{"crop_scale_min": 1, "translate": 0.06, "num_classes": 9, "activation": "hardswish", "depths": [4, 8, 4], "widths": [192, 336, 576], "residual_init": "none", "shampoo_beta": 0.95, "adamw_lr_other_params": 0.0016, "steps": 7400, "batch_size": 384, "weight_decay": 0.0, "adamw_weight_decay_other_params": 0}
Rows from block 9 of a small image classifier, named by matrix and row number. Rows with one number belong to one channel. Each number is 128 + 24 x the weight over its row's rms, rounded and kept within 0 to 255. All counts start at 0. After the name is the row's rms in percent of the matrix's.
Before each channel's rows are labels from the 100 images, of 14848, where the channel reaches its highest value: "lies over" is the class under the peak. Only what is clearly more common there than usual is listed. The data: Sentinel-2 satellite tiles (TerraMesh).
# convs1: 3x3 conv (model.blocks.9.convs.1.weight, 80x80x3x3, each kernel summed), inputs 0-79
# convs2: expand pointwise conv (model.blocks.9.convs.2.weight, 336x80x1x1, transposed), outputs 0-83

lies over: water
convs1.75 117 [120 166  97 160 141 168 146  99 115 136  98 159 107 136 121 176 153 169 126 124 108 141 147 152 119 131 116 138 148  86 144 161 106 106  93 149 137 144 114 144 141  98 157 147 146  99 141 152 115 100 154 148 171 125 163 161 113 147  95  79 115 110 142 118 132 114 139  94 161 116  94 146 134 154 148 119 108  93 162 120]
convs2.75 117 [150 128 141 132 126  88  72 135  74 125 117 128  92 134 145 116 131 158 124 124 141 103 124 130 144 160 143 116 179 140  84 141 135 165  90 121 164 115  80 149 164 139 117 167 106  97 129 109 161 107 180 107 186  97  63 142 142 158 143  93 123 137 134 107 135 180 107  75 120 170 108 154 116 127 150 167 127 106 130 121 136 114 126 107]

lies over: snow or ice
convs1.47 113 [171 114 130 150 168 118  98 162 141 152 146 124 137 144 160 102  86 105 147 111 127  75 122 152 147 170 135 122 149 148 115 115 116 130 175 144  82 156 139 116 150 116  87 120 140 173  94 134 155 136 103 126  77 141  98 123 116 167 120 150 149 113 141 123 148 117 120 135 125 111 137 131  80 139 127 130 159 156  83 135]
convs2.47 096 [137 159 170 122  98 111 138 120 134  75 116 134 133  94 193 116 117 122 128 160 122 123 123 123 127 136 128 125 140 122 146  99 184  88 192  96 118 151 147 130 110 107 128 120 166  93 135  97 148 138 133 113 121  88 199 139 117 122  99 168 101 166 141 138 102 146 172 121 119 143 118 133 132 117 118 188 129  78 113 100  98  80 133 128]

lies over: water
convs1.24 107 [111 196 102 152 123 130 161  99 130 111 102 135 106 115 104 107 170 117 124 108 116 132 129 121 105  94 132 134 137 115 157 163 129 135 119 164 185 101 134 154 125  85 119 129 124 106  88 103 108 104 105 128 152 115 145 129 136 117 127 119 128 167 123 118 161 126 133 108 180 121  65 122 129 139 134 138 115  87 136  73]
convs2.24 103 [112 166 161 102 125  79 160  93  79 123  91 147 110 159 140 145 126 161 113 144 117 129 152 143 165  95 122  98 188 136 140 180 100 146 140 156 152 119 172 102 158 154 129 168 123 119 159 151 115  89 140 135 163 117 203 139 118 136 106 157 130 146 136 146 123  81 142 100 170 134 112 140 113 189 117 124 133 132 126 166 135 133 113 111]

lies over: trees
convs1.29 082 [134 120 103  94  79  95 107  77  89 105 126 100 134 104 118 133 169  81 124 109  81 106 126 111 155 116 132 143 187 136 119 100  74 140 110 135 117 121 127 145 118 109 117 109 136 136 124 111 141 107  86 127 109 113 118  98 107 103 102 141 130 124 131 140 124 150 120  82 139 123  92  99  92 125  88 146 136 111 101 154]
convs2.29 109 [128 144 142 121 130 126 146 138 105 102 114 125 128 144 186  71 164 131 128 119 135  82 112 108 134 126 127 118 105 125 149 151  85 103 178 160 133 135 199  98 115 127 105  78 119 132 177 126 101 148 103 120 106 127 136 118 135 124 147 117 119 164  78 158 146 101 159 144 127 150 172 122 153 176 155 130 106 131 130 202 139 116 174 121]

lies over: trees
convs1.51 101 [151 117 187 142 113 120 109  98 116 143 133 133 157 155 134 129 117 124  95 141 140 125  98  97 151 130 139 129 140 167  86  99 114 168 156 145 124 104 156 194  95 130 110 127 102 123 149 111 161  83 123 134 129 152 133 114  86 105 118 142 123  83 137 139 147 162 123 103 123 101 135 139 123 109 118  86 149 185 105 126]
convs2.51 098 [109 165 144 151 112 125 100 127 109 147 117 166 107 135 135 128 142 139 127 104 134 126 163 125 108  88  99  93 141 125 125  85 117 137  65 131 136 140 133 153 119 138 109  95 125 149 133  86 151  91 125 100 139 132 116 120 122 100 148 147  92 117 157 152  87 142  99 101 174 124  99 134  92 153 130 168 118 118 129  97 126 124 125 130]

lies over: clouds
convs1.33 082 [ 89 114 152 134 133 158 127 118 161 165 116 137 106 113 129 147 147 148 157 160 130 128 159 129 150  98 119 107  91  96 102 152 177 184 106 137 156  94 156 140 148 136 146 111 145  87 127 148  78 108 113 121 164 123 199 123 157  99 127 152 128 114 136 117  99 121 135 129 140 100 140 142 123 126 160  91 152 130 143 127]
convs2.33 091 [151 117 127 128 119 106 108  88 113 164 150 146 112 141 137 151 109 140 156 126 102 113 138  98 144 115 108 145 160 120 122 122  99 136 136 120 147  76 148 137 157 121 185 156 117 163 156 131 107 116 116 149 119 118 101 113 138 159 117 138 142 100 133 120 123 127 132 117 121 115 122 131 128 115 119  83 156 123 121 146 110  85 119 159]

lies over: clouds
convs1.18 090 [139 145 126 125 151  90 118 156 136 118 107 158  93 126 170 118 133 133 170 170 170 134 132 118 134 167 122 167 158 172  98 115  95 145 156 160  95 137 124 148 166 140 142 132 176 156 128  84 162 146 122 136 121 158 168 123 137 115 143 153 120 125 115 124 146 127 108  98 144 151 113 104  82 121 172 147 104 135 116 144]
convs2.18 093 [ 89 139 138 134 150 148 144 111 174 118 120 154  85 180 156 113 148  99 117 103 148 116 153  96 133 144 123 118  93 103 165 164 102  92 101 136 148 142 159 150 171 117  94  95 104 112 162 103 135 125 128 111 109 176 106 111 111 139 173  98 109 152  81 124  73  89 120 139 113 152 132 107 180 161 133 115 108 107 116 130 143 124 117 137]

lies over: water
convs1.15 115 [101  97 151 147 138 149 133 108 135 104 120 185  94 145 111 138 113 173 112 143 128 145 113 162  83 135 139 136 120 112  98 127 131 100 115 169 112 110 144 143 121 147 121 118 138 153 108 132 137 112 144 173 158 130 142 152 113 142 115 100 115 106 117 133 118 124 142 109 114 136  84 193 152 181 138 116  66  84 148 128]
convs2.15 103 [133 103  79 136 112  70 121 113 106 107 155 133 101 137 140 120  94 116 184 163 166 163 136 163 134 169 123 157 132 122 169 129 121 170  76 113 129 133 124 151 123 117 123 128 151 117 139 138 136 107 130 128  82 134 122 129 137 100 143  99  86 144 136 146 154 130 116 118 117 105 117 155 142 118 120 124 122  85 172 118 131 201 149 144]

lies over: snow or ice
convs1.69 081 [148 134 127 182 156 153 121 167 134 127 117 107 101 122 134 118 135 116 154 134 148 129 123 144  69 108 102 115 131 129 130 134 147 126 138 147 144 190 136 117 152 118 155 161 105 110 128 105  93  99 105 131 145  84 157 158 105 127 155 109 131 143 123 167  92 120 144 134 102 157 101 115 153 175 130 191 139 107 155 102]
convs2.69 100 [150 134 167 121 141 158 143  63 168 154 186 135 119 144 134 126 109  70 142 109 119  84 111 114 109 147 156 119 128 126 134 119 190 127 109 116 126 127  95 138 121 121 133 155  92 102 137 107 117 146 109 114 128 155 163 161 166  49 117 146 144  90 122 135 109 162  98 144 139 138 138 157 123 166 141  92 165 144 140 162 122 104 192 109]

lies over: crops
convs1.27 106 [169 128  76 141 125  91  92 115 103 129 149 117 148 121 104 133 122 102 146 117 124 116 115 103 104 124 115 132 145 128 167  81 103 123 117 110 124 147  91 119 110 100 115 127 129 117 142  96 111 133  78  88 132  99 132  92 111 109 132 129  86 150 107 147  93 113  92 106 142 133 147 106  56  89 123 107 138 142 126 173]
convs2.27 104 [ 90 119 135 133 148 136 116 101 115  66  95 111 140  97 124 127  92 119 106 158 120 136 150 148 136 141 130 173 121 133 135 119 140 106  97 149 145 127 113  82 116 176 107 142 145 124 121 119 123 155 157 132 126 128 122 135 126  85 154  92  98  98  81 160 132  94 156 167 118 178 127 154 154 131 132 161 110 134 130  76 143  98 147 112]

lies over: clouds
convs1.79 129 [118 136 128 154 141 136 113 129 124 124 102 152 148 108 110 163 143 163 151 145 131 160 105 136 160 112 132 161 151 116 133 137 111 117 111 169 128 104 119 137 182 123 149 172 166 131 164 119 136  96 139 123 188 136 202 132 102 130  95 102 106 135 127 129 147 154 125 115 162 121 152 145 114 138 159 101 121 113 188 112]
convs2.79 104 [135 132 112  96 120  79 109  86 142 122 123 142 146 101 116 122 100 148 132 135 141 144 151 131 141 140 178 141  82 137 120  94 180 147 151 106 122 123 120  90 108 122 102 120  93 129 134 110 158  95 166 143 139 104 129 185 148 153 142 114  81 139 102 150 103 113 153  99 119 136  97 155 146 112 148 162 113 132 126 156 131 103 126 122]

lies over: trees
convs1.60 072 [120 149 128 152  80 136 177 122 111 147 152 103  85 114 134 115 129 118 107  67 109 136 130 110 107 125 103  90 120 118 183 132 114 160 138 120 149 118 141 198  95  99 111  92  95 129  85 119 125 120 105 116 123  98 114 101  99 121 147 144 111 125 124 138 115  98 102 140  95  98 119 153 150 134 101  99 136 144 116 145]
convs2.60 099 [ 82 143 134 118 185 161 128  94 151 105 112 102 122 107 163 118 144 127 109 115 108 132  81 132 121 145 153 143 103 157 139 157 131 123 123 161 137 126 162 126 129 176 176 104 123 113 129 118 122 125 127 121 142 157  91 120 107  99 127 186 135 137 123  99 156 138 107 123 133 197  89 131  69 161 119 148 122 151 121 127 151 132 143  92]

lies over: crops
convs1.31 094 [105 122 134 101 106 120 113 114 115 131 148 116  99 153 116 172 162 112 100 140 152 172 130  75 124 108 172 129 118 186 123 126 123 150  92 132 114  90 154 133 124 166 169 117 126 130 136 133 178 177 178 149 144 152 130 109 161 137 133 155 104 110 162 116 140 155 164 136 107 134 129 138 152 121 101 141 125 147 102 115]
convs2.31 098 [136 146 126 116 120 101 170 110  88 132 143  97 164 100 166 112 114 178 106 133 127  82 105 128 108 116 143 139 136  98 127 126 134 143 134 140 156 101 133 121  96 111  98 134 106 154 143 137 129 130 112 154 148 130 115 108 133 118 138 129  97 119 140  91 115  99 117 136 124 151 130  79 171 126 126 139 126  87 146  70 107 133 127 125]

lies over: rangeland
convs1.4 102 [135 139 169 152 163 152 112  86 153 116 162 128 114 129 127 106 109 117 104  93  75 123  90 126 100 153  84 102 122 108 141 157 182 100 147 181 134 109 125 107 145 125  96 136 114 133  83 118 102 125 125 137 114 127 108 155 157 176 113 141 144 119  94 117 140 125 156 128 128 100 155 125 133 138  93 121  83 113 130 113]
convs2.4 103 [ 79  89 140 142  91 168 105 144 114  97 131 103 167  88 117 189 155 136 116 101 160 134 123 157 174 140 115 116 135  81 124 107 144 119 122 165 156 129  80 148 126 165  68 156 148 146 143 129 123 136 138 145 172 170 128 126 117 108 120 118 143 142 113 124 128 117 160 107 154 101 117 106 175 105 127  99 163 113 105  77 137 108 164 122]

lies over: water
convs1.34 105 [ 92 156 129 120 105 115 155  95  94 161 125  96 142 110 119 129 161 114 117 103 135 149 168 126 126 142 118 122 124 104 155 168 142 140 107 112 138 100 104 191 125 173 154 149 114  96 160 171 151 144 132 144 138 168 122 141 131 155 147 173 134 138 137  87 139 104 145 114 151  63 138 110 103 108 109 137 117 138 113 146]
convs2.34 107 [133 140 128 152  87 119  93 102 138 140 132 112 127 127 128 124 110 108 151 144 141 153 164 115 134 163 140 133 157 119 154 107 125 156 103 123  96 102 120 101  95  92  95 131 123 148 106 154 157 141 141 154 147  88 101 162 123 181 117 100 120  89 172 145  73 151 152 153 131  92  91 121 150  99 118 127 114 142 130 123 127 107 138 151]

lies over: built area; crops
convs1.35 119 [131 118 170 125 113 118 136 126 161 162 127 107 138 166 130 184 155 149 103 139 140 155 149  94 129 149 147 100 128 126 113 129 150 185 152 131 152 107 158 195  94 140 137 135 117 132 123 166 160 158 156 144 154 158 120 126 157 132 131 166 148 119 143 127 132 158 154 131 114 132 119 129 182 111 111 131 171 166 130 132]
convs2.35 090 [102 159 112 140 130 131 131 134 140 108 135 116 124 176 101 143 139 141 171 155 136 124 134 122 152 126 142 121 124 142 164 125 125 169 113 107 141 168 140 154  58 134 104 142 100 118 117  96 131 116 129 162 142 117 103 135 151 134 140 113  75 118 145 156  76 141 152 139 119 144 115 118 109 119 112 129 121  96 191 136 108 106 154 129]

lies over: snow or ice
convs1.63 074 [101 168 100 126 145 123 152 104 126 128 112 103 145 146 119 119 134 126 108 104 108  70 117 107 142 121 103 105 113 128 139 135 152 168 123 139 160 139 131 117 141 168 155 159  98 140 135 145 138 155 149 165  92 171 108 175 151 137 184 125 131 147 109  87 123 148 148 119 157 128 116  98 133 114 137  97 133 126 107 200]
convs2.63 089 [143 123 108 124  97 144 161 160  93 129 151 115  97 106 135 108 136  96  93 101 104  97 151 141 164 164 189 107 110 144 105 123 126 126 109 104  95 120 115 111 161 147  87 135  75  82 117 114 144 132 109 102 124 140 149 157 166 148 137 103 143 133  89 122  92 144 107  60 116 143 103  89 123 124 143 149 118 114 166 144 123 105 103 176]

lies over: clouds
convs1.55 138 [147  94  99 120 138 120 105 144 123 129 136 180 109 116 162 150 130 153 117 164 143 158 145 136 106 146 174 161 137 139  97 128 137 129 147 128 125 155 164  80 121 176 160 117 165 177 157 133 150 179 157 120 138 128 149 136 151 108 105 133 168 118 147 140 107 169 134 174 138 161 125 141 138 149 147 147 146 149 134 136]
convs2.55 101 [145 118  84 111 111 119 150 148 118 135 158 118 113 103 127 117 106 151 129 144 118 145 148 118 116 138 134 158 161 161 142 131 102 179  89 112 161 139 127 162 101 107  67 121 152 169 116 121 149  97 119 110 115 141 142 104 142 119 118 168  86  96 141 116 169 124 111 100 122 101 148 145 172  88 118 105 124  72 121  72 156 125 140 119]

lies over: water
convs1.30 067 [108 124 108 120 132 136 183 146 167 155 126 128 125 131 119 176 131 101 103 133 156 164 166 111 103 122 115  86 144 119  73 138 133 143 128 126 140 103 128 113 138 135 138 159 114 105 126 123 143 109 141  61 138 129 139 107 119  88 129 110 110 144 119 127 121 144 171 129 115 123 167  68 139  80 102 114 160  97 154 150]
convs2.30 098 [117 128 133 148 132 121 127 142 163 170 122 112 123 117 174 137 146 127 155 153 124  86 111  94 144 146 124 145 111  72 156 140 119  95 153 139 130 110 108 198 149 141  73 123 101  65 143 119  38 149 120  97 106 114 119 142 120 166 121 141 104 129 145 126 162 131 138 113 126 111 103 160 137 138  80  99 118 131 134 112 147 150 144 129]

lies over: clouds
convs1.6 107 [123 141 159 127 149 135 141 123 145 142 116 164 104 192 134 169 146  99 154 138  97 132 149 136 124 159 119 144 139 108  97 163 164 102  99 144 116 114 129 142 145 143 115 117 139 116 136 104 139 120 129  81 164 112 117 111 106 125 111 130 132 120 136 108 148 179 192 141 152 118 181 130 135  84 153 134 175 166 147 139]
convs2.6 100 [158 117 103 146 164 141 145 143 157 108  96 181 154 123 164 144 147 150 114 127 158 130 124 125 133 133 117 127 116 142 124 157 144  77 168 151  78 154  95 120 138 114 171 120 150 139 162 148 111 194 117 122 122 149 159 162 113 158 141 103 142 139 122 162 135  98 148 186 153 141  90 115 136 128 152 150 165 153  82 132 155 138 135 113]

lies over: water
convs1.67 119 [163  99 108 135 108 166 113 127 149 118 158 124 130 109 116 130 106 109 143 104 123  96 106  84 120 137  88 104 125  91  88 143 164 128 126 120 137 129 128 157 109 142 159 134 123 122 163 136 117 137 154  90 126 106 117 114 164 112 177 132 145 165 111 180 113 179 177 127 148 172 122 102 100  91 117 119 120 120 143 160]
convs2.67 100 [147  94 109 112 149 146 160 112 134 124 149  95 139  96 135 142 112 150 114  97 166 104 156 124  90 133 111  98 152 133  93 100 124 119 122 109 124 123 119 107 145 149 133 162 108 122 191 122 129 140 113  93  82 153 109 156 153 141 150  80 111 110  96  63 106 127 119 132  78 129  99 138  97 102 142 111 115 135 113 151 102  97 138 154]

lies over: clouds
convs1.68 102 [127 127 126 142 123 111 110  94 182 132 137 164 135 120 145 160 139 138  97 116 130 180 132 137 141 146 135 158 154 100 129 103 120 131 141 120 122 129 142 130 119 158 168 149 172 190 156 117 172 149 179 114 153 140 163 128 176 131 146 145 110 103 187 157 116 126 139 185 114 142 121 116 129 125 118 125 143 128 144 144]
convs2.68 098 [152 133  98 134 174  96 150 107 123 107 140 118 116  68 126 110  71 151 127 131 140 107 109 118 123 126 132 106 124 171 120 132 155 120 106 145 131  93 113  94 144 152 148 112 125 155 141  77 145 144 137  95 136 127 108 136 117 119 129  87 132 108 127 120 142 114  89  91 113 149 167 163 132 133 148 115 136 124 132 111  97 137  83 142]

lies over: rangeland
convs1.71 101 [162 124 157 105 109 128 126 173 148  85 152 137 125 146 113 136 139 115 164 112 140 135  93 104 128 106 116 134 150 103 129 111 136 123 120 177 123 120 131 151 143 111 131 139 122 160 116 123 144 127 120 107 146 141 150 172 106 150 181  89  75 149 112 125 118 133 124  82 109 145 144 130 175 128 141 141  91  74 133  64]
convs2.71 107 [148  94 116 150 158  85 129 121 150 107 107 104 112 162 149 125 126 103 137 101 149 123 119 157  95 132 119 126 118 131 157 106 174 137  97 186 144 141 131 115 166 153 118 119 161 133 135  99 149 102 145 132 105 129 140 139 101 112 129 147 122 110 121 114 142 115 120 146  98 125 173 136 140 131 147  69 117 107 144 142 125 142 127 171]

lies over: clouds
convs1.8 112 [113 113 127 111 125 145 105 122  79  81  78 110  85 124 135 141 100 128 117 179 128 177 166 168 132 127 144 177 143 162 136 155 106 122 122 146 104 165 123  91 145 114 138 134 164 127 128 111 136 105 122 148 139  83 146 156  94 103 109  86 128 125 135 118 133 131 103 139 141 125  93 105 117 140 138 133  94 102 159 108]
convs2.8 107 [127 175 111 125 139 107 134 123 150  96 111 137 137 151 126 178 137 134 134  90 128 146 146 142 146 138 139  75 125 111 141 128 173 126 113 101 138 130 148 116  75 127 139  94 127 131 128  67 116 209 136 160 130 164 195 109  54 146 166 159 126 124 145 105 133 100  80  99 122 114 146 128 146 134 140 118  92 131 147  80 119 117 111 124]

lies over: water
convs1.48 114 [100 126 135 128 130 150 122 109 100 144 128 110 145 124 111 142 105 128 137  93 133  84 114 120 126 120 110 119 127 146  92 170  98 133  91 142 131  95 134 168 127  87 105 114 107 106 115 133 100  74 142 133 143 155 149 164  85 128 119 115 104  68  99  89 122 140 112  66 107  75 120 145 112 126 133 129 131 154  92 116]
convs2.48 096 [116 142 130 144 147 127 119  92 138 110 138 139 116  99 104 125  79 109 155 129 173 142 111 126 169 131 120 108 156 160 111 117 124 146 163 168 132 156 147  72 124  71 100 133 126 171 158 144 109 118 154 135 155 174 160 129  91 146 109 173 165 131 143 135 122 124 124 163 121 106 145 119 126 155 126 131 161 127  65 127  97 147 136 142]

lies over: crops
convs1.41 090 [161 126 147 138 142 105 142  98 127 135 102 137 133 127 111 124 148  95 125 109 100  95 122  84 106  80  81 142 171  86 123 152  88 115 113 172 128 134  88 146 132 118 102 163 130 132 105 108 117 111  98 145 117 119 151 124  92 102 151 122 110 149 123 122 114 102 108  85 151 124  63 113 104 126 134 143 109 103 107  91]
convs2.41 094 [143 150 129 106 174 138 134 108 111 129 137 119 120 140 110  97 105 135 155 127 146 152 143 115 107 164 150 117 142  48 106 142 137 146 124 102 124 116 145 136 148 131 163 125  83 138 109 133 166 130 142 126 172  93 163 117 157 132 113 130 114 144 143 101 135 110  79 110 127 138 127 136  91  94 117 123  89 159 113 136 112 127 123 145]

lies over: snow or ice
convs1.37 080 [120 117 147  98 118 119 118 136  93 160 120 130  85 145 116 196 101 150  87 136 134 174 117 116 143 112 162 109 117 130 112 176 132 170  95  93 121 120 182  97 118 117 159 114 127 147 112 146 134 133 164 124 163 125 131 143 162 108 141 137 119 132 133 143  96 162 122 154  95 158 121 113 164 137  97 166 136 112 109 120]
convs2.37 103 [121 106 123  60 184 119 131 176 122 106 105 163 129 122  97  99 139 109 148 112 100 135 119 105 128 116 121 114 119  79 148 170 102 128 154 145 148 111 128  84 109 136 145 105 106 107 158 133 118 108 123 177 117 145 109 115  97 103 126 152 103 136 127 107 151 114 127 147 129 103 108 163 159 106 101 144  86 112 123  93 132 130 119 126]

lies over: clouds
convs1.17 091 [180 139 123 106 156 149 116 137 147 143 101 138 130 110 173 120 111 113 121 155 102  97 125 128 134 139 121 128 157 121 121 126 117 148 179 171  95 152 160 123 143 108 144 137 164 179 117 120 159 154 129 143 131 112 136 132 111  95 144  96 174 153 135 130 186 152 135 110 147 142  79  89 106 158 169 150 116 115 134 111]
convs2.17 097 [122 104 128 151 132 117 117 124 127 113 125 153 115 118 111 148 154 100 105  96 128 116 147 149 138 156 143 115 114 134 144 113 110 111 121 112 107  96 122 141 168 124 121 122 111 118 141 121 109 147 123 131 101 147 135 165 123 142  87 106 119 119  83 140  60  90 140  97 105 170 138 136 113 128 148 143 141  63 134 164 136  99 137 149]

lies over: crops
convs1.42 085 [136 117 126 107 158 139 100 168 116 137 104  96 141  95 120  99  99 103 106 152 154 141  98 100 134 129 137 125 112 148 161  98 112 160 155  91 107 176 119 131 106 107  89 115 156 134 117  91 124  99 157 126 125 158 121 121 133 146 112 189 108 112  93 136 118 123  86 117  92 191 148 123  96 109 113 109 136 127 119 145]
convs2.42 098 [108 143 114 118 137  99 136 132 126 161 115 115 115  82 117 116 128 130  96 116 102  76 149 130 128 100 137 144  99 154 159 130 124  96 100 117 175  95 121 143 123 113 122 117 125 122 113 133 130 157 127 142  82 161 131 146 128 102 142 133 137 126 141 112 125 102 147 140 117 104 139  89 198 109 135 153 148 127 139 157 176 107 143 104]