Rows from block 9 of a small image classifier, named by matrix and row number. Rows with one number belong to one channel. Each number is 50 + 12 x the weight over its row's rms, rounded and kept within 0 to 99. All counts start at 0.
After each channel's rows are labels from the 100 images, of 14848, where the channel reaches its highest value: "top examples" is what is common among them; "patch colour" is the nearest of a few named colours to the mean colour under the peak. Only what is clearly more common there than usual is listed. The data: Sentinel-2 satellite tiles (TerraMesh). In brackets: how many of the 100.
# convs1: 3x3 conv (model.blocks.9.convs.1.weight, 80x80x3x3, each kernel summed), inputs 0-79
# convs2: expand pointwise conv (model.blocks.9.convs.2.weight, 336x80x1x1, transposed), outputs 0-83

convs1.52:71 65 52 65 41 46 58 71 41 47 44 60 41 45 58 46 53 47 39 19 44 26 59 53 58 55 42 70 43 47 50 38 25 54 44 25 44 65 43 55 46 48 41 26 41 38 40 60 49 64 47 65 37 57 44 56 39 54 62 61 76 72 46 28 45 32 52 53 75 44 49 45 44 47 56 62 42 47 61 43
convs2.52:42 41 55 53 47 31 52 66 26 59 44 52 46 40 49 53 44 50 64 61 53 42 43 50 52 51 57 58 47 72 49 67 67 45 47 36 24 31 38 66 38 60 70 41 45 62 82 56 62 35 24 46 66 67 57 55 56 51 49 51 60 70 40 42 48 50 47 51 46 24 43 35 56 55 33 64 73 63 41 59 54 52 55 58
top examples: snow or ice (43); main land cover: snow or ice (36)
patch colour: white (30)

convs1.26:38 45 50 50 70 32 33 47 42 65 67 62 52 47 38 45 47 61 54 37 41 46 42 61 56 55 37 61 51 25 41 58 73 52 48 67 44 47 52 74 71 67 36 60 78 45 70 49 51 54 36 55 37 51 68 52 36 66 43 43 49 40 67 44 67 46 55 58 53 26 48 65 40 41 51 30 46 53 33 67
convs2.26:47 65 52 49 51 27 36 35 70 52 56 67 44 21 30 48 33 45 64 32 62 65 39 47 23 52 48 48 48 62 42 42 40 41 56 48 50 47 68 51 48 35 64 26 74 41 52 29 41 45 58 46 63 40 38 41 34 50 60 84 41 63 64 57 41 65 55 40 48 59 41 35 31 62 47 37 67 45 45 49 65 50 41 51
top examples: clouds (75)
patch colour: pink (27); white (25)

convs1.64:66 69 52 65 59 30 43 48 63 29 44 47 74 29 40 42 47 63 53 44 46 38 24 57 76 61 47 44 79 46 70 41 41 45 63 46 53 44 39 40 59 46 36 67 43 57 58 28 58 40 40 34 41 63 54 54 52 68 55 48 47 52 51 62 66 39 44 43 60 62 53 46 35 42 56 25 56 45 62 54
convs2.64:57 53 44 71 44 52 54 59 52 38 59 54 44 39 46 49 66 42 49 55 52 75 70 68 69 40 47 43 56 43 37 44 63 43 81 42 43 43 52 48 40 24 66 59 61 49 41 69 54 60 39 53 48 59 59 42 23 61 61 31 38 57 59 24 47 37 69 38 42 69 66 41 49 51 45 58 37 34 57 46 61 37 47 68
top examples: bare ground (83); main land cover: bare ground (52)
patch colour: pink (44); orange (29)

convs1.10:53 51 32 56 51 57 44 51 51 66 49 43 43 50 66 30 54 53 43 72 43 40 58 39 23 49 40 70 30 49 45 45 47 67 41 56 50 56 49 62 48 56 39 29 56 66 17 40 34 34 41 74 34 26 58 65 49 47 48 50 39 36 52 57 35 54 38 54 67 50 28 56 59 61 68 57 37 64 56 49
convs2.10:46 35 38 50 47 57 56 49 65 63 45 46 33 44 43 61 52 55 43 56 57 65 52 31 36 47 75 57 38 39 54 49 56 46 60 56 63 49 54 47 63 66 62 67 50 23 67 46 50 40 28 51 56 45 40 38 35 46 46 66 62 50 40 56 43 49 58 43 54 45 70 65 75 53 68 53 47 82 51 69 67 33 41 54
top examples: crops (75); main land cover: crops (52)
patch colour: brown (63)

convs1.14:51 44 53 34 43 46 66 52 57 31 42 53 49 47 43 45 66 46 74 53 65 63 33 26 44 34 59 47 48 49 67 48 47 36 60 53 51 48 53 45 37 56 48 34 44 44 31 34 27 38 55 40 47 51 52 75 47 45 76 61 48 58 28 34 39 36 26 43 46 41 60 56 76 39 71 66 45 54 59 40
convs2.14:62 49 61 38 47 31 45 71 95 66 48 49 41 41 56 60 52 57 45 53 43 38 63 83 59 35 42 49 32 41 36 43 54 50 41 68 58 47 31 45 55 59 38 50 44 58 58 40 48 47 45 51 65 53 31 66 36 67 55 50 57 45 34 67 70 31 44 50 42 45 49 43 57 34 43 39 54 57 63 38 61 48 63 70
top examples: main land cover: rangeland (44)
patch colour: brown (64)

convs1.21:31 48 56 54 59 29 51 57 50 52 45 32 51 60 30 49 60 57 51 48 51 47 52 65 68 43 50 45 66 46 76 54 41 36 36 34 76 62 39 54 40 48 31 53 30 33 57 58 48 44 44 55 21 63 40 47 51 50 40 57 49 40 49 62 53 30 58 47 70 45 72 46 73 47 48 55 60 54 85 43
convs2.21:51 38 44 41 50 68 43 46 61 46 60 55 45 75 73 49 29 55 48 44 55 43 43 69 48 40 43 47 45 72 70 42 41 49 42 50 53 52 51 40 25 51 60 48 36 57 29 66 56 64 60 44 59 51 42 40 49 49 61 48 51 56 45 36 54 37 60 78 62 46 34 43 57 43 51 41 38 60 52 38 43 35 65 33
top examples: bare ground (92); main land cover: bare ground (67)
patch colour: pink (36); orange (29)

convs1.36:43 60 53 46 70 50 57 68 32 43 38 38 31 35 39 53 41 42 56 30 34 44 36 67 54 55 36 57 55 32 72 68 59 46 45 71 52 81 35 60 76 38 51 57 47 43 40 52 43 45 58 52 57 48 60 60 28 67 55 40 47 51 35 54 48 36 49 42 50 46 38 40 60 46 32 58 32 28 51 39
convs2.36:42 66 44 70 53 50 46 35 41 55 50 26 58 64 46 51 46 73 60 44 50 46 77 57 45 42 59 35 69 48 53 45 50 41 60 68 30 50 65 33 45 28 75 75 49 51 31 70 36 68 35 43 68 62 30 47 46 75 60 49 30 59 53 34 54 46 69 45 52 60 41 40 46 47 54 42 61 44 43 40 51 45 38 61
top examples: snow or ice (96); main land cover: snow or ice (93)
patch colour: white (27); pink (27)

convs1.45:47 51 82 35 57 56 58 50 56 62 33 37 44 62 58 64 48 44 48 38 40 51 27 45 57 61 27 37 38 39 37 57 65 57 41 54 52 50 62 63 59 39 38 37 46 38 35 55 34 37 37 37 49 62 36 54 42 51 56 40 55 52 63 37 71 47 73 51 45 32 72 57 71 49 36 54 58 59 43 22
convs2.45:55 40 50 49 34 73 44 64 56 62 83 61 55 48 37 60 38 43 56 63 60 47 31 65 39 45 56 36 60 53 68 68 53 49 67 49 48 60 41 60 53 55 37 53 53 50 46 50 54 37 39 60 56 56 78 45 69 60 35 67 76 43 50 67 45 56 60 68 43 84 49 47 46 60 59 77 47 75 48 77 34 72 44 42
top examples: built area (74); main land cover: built area (55)
patch colour: brown (64)

convs1.59:48 58 30 61 56 52 64 57 48 59 46 55 42 62 63 30 36 48 83 47 45 30 66 63 45 60 57 42 38 56 28 50 72 44 48 41 51 61 60 48 65 57 50 45 60 55 57 66 49 66 54 52 32 46 41 54 80 64 40 54 52 31 68 52 52 72 69 55 52 55 38 51 23 53 60 53 62 69 46 55
convs2.59:52 60 27 56 50 45 55 43 59 47 51 40 48 45 45 59 39 53 57 46 48 57 39 47 54 42 39 65 56 64 53 43 36 59 43 20 42 58 73 08 33 55 43 65 52 40 55 41 62 49 55 80 43 39 58 26 52 66 51 64 58 58 20 47 46 32 69 48 61 52 51 60 46 57 84 29 58 58 38 40 61 53 52 57
top examples: main land cover: rangeland (44)
patch colour: pink (32)

convs1.72:49 47 46 51 65 50 45 61 52 52 44 67 44 42 45 63 54 64 57 65 44 64 53 55 52 47 56 60 58 45 54 51 50 42 43 73 50 56 47 38 74 58 62 69 77 53 72 45 60 42 59 45 77 47 99 66 43 48 46 42 40 44 60 44 49 37 44 47 51 44 44 59 56 44 72 53 42 41 68 46
convs2.72:31 25 48 59 52 36 44 16 50 49 54 70 55 32 53 57 45 34 44 51 36 34 42 64 47 19 31 59 37 62 46 42 59 51 27 49 54 38 54 57 41 50 53 57 32 48 41 36 48 25 46 56 31 36 38 45 75 50 49 50 34 57 37 56 42 42 54 54 62 49 52 34 42 66 42 55 58 60 49 40 60 55 42 55
top examples: clouds (59)
patch colour: pink (27)

convs1.22:45 64 76 61 60 75 82 55 67 50 45 53 60 57 39 67 55 50 48 50 43 62 26 51 23 39 41 45 42 51 30 51 54 44 49 69 49 48 50 33 41 45 38 35 39 50 49 40 48 20 49 55 43 50 46 43 47 52 32 37 35 28 36 42 49 51 51 36 37 51 51 58 70 65 41 50 39 31 41 52
convs2.22:37 56 52 34 57 69 52 32 47 50 32 46 59 78 56 49 57 61 46 52 42 59 53 43 48 54 41 59 62 26 57 46 72 54 46 47 82 53 49 26 32 62 50 50 46 58 50 54 53 81 66 38 55 49 47 49 37 37 75 48 72 51 56 65 51 36 56 62 60 51 37 47 57 59 66 58 51 50 52 59 58 58 54 73
top examples: built area (92); crops (89); main land cover: crops (70)
patch colour: brown (63)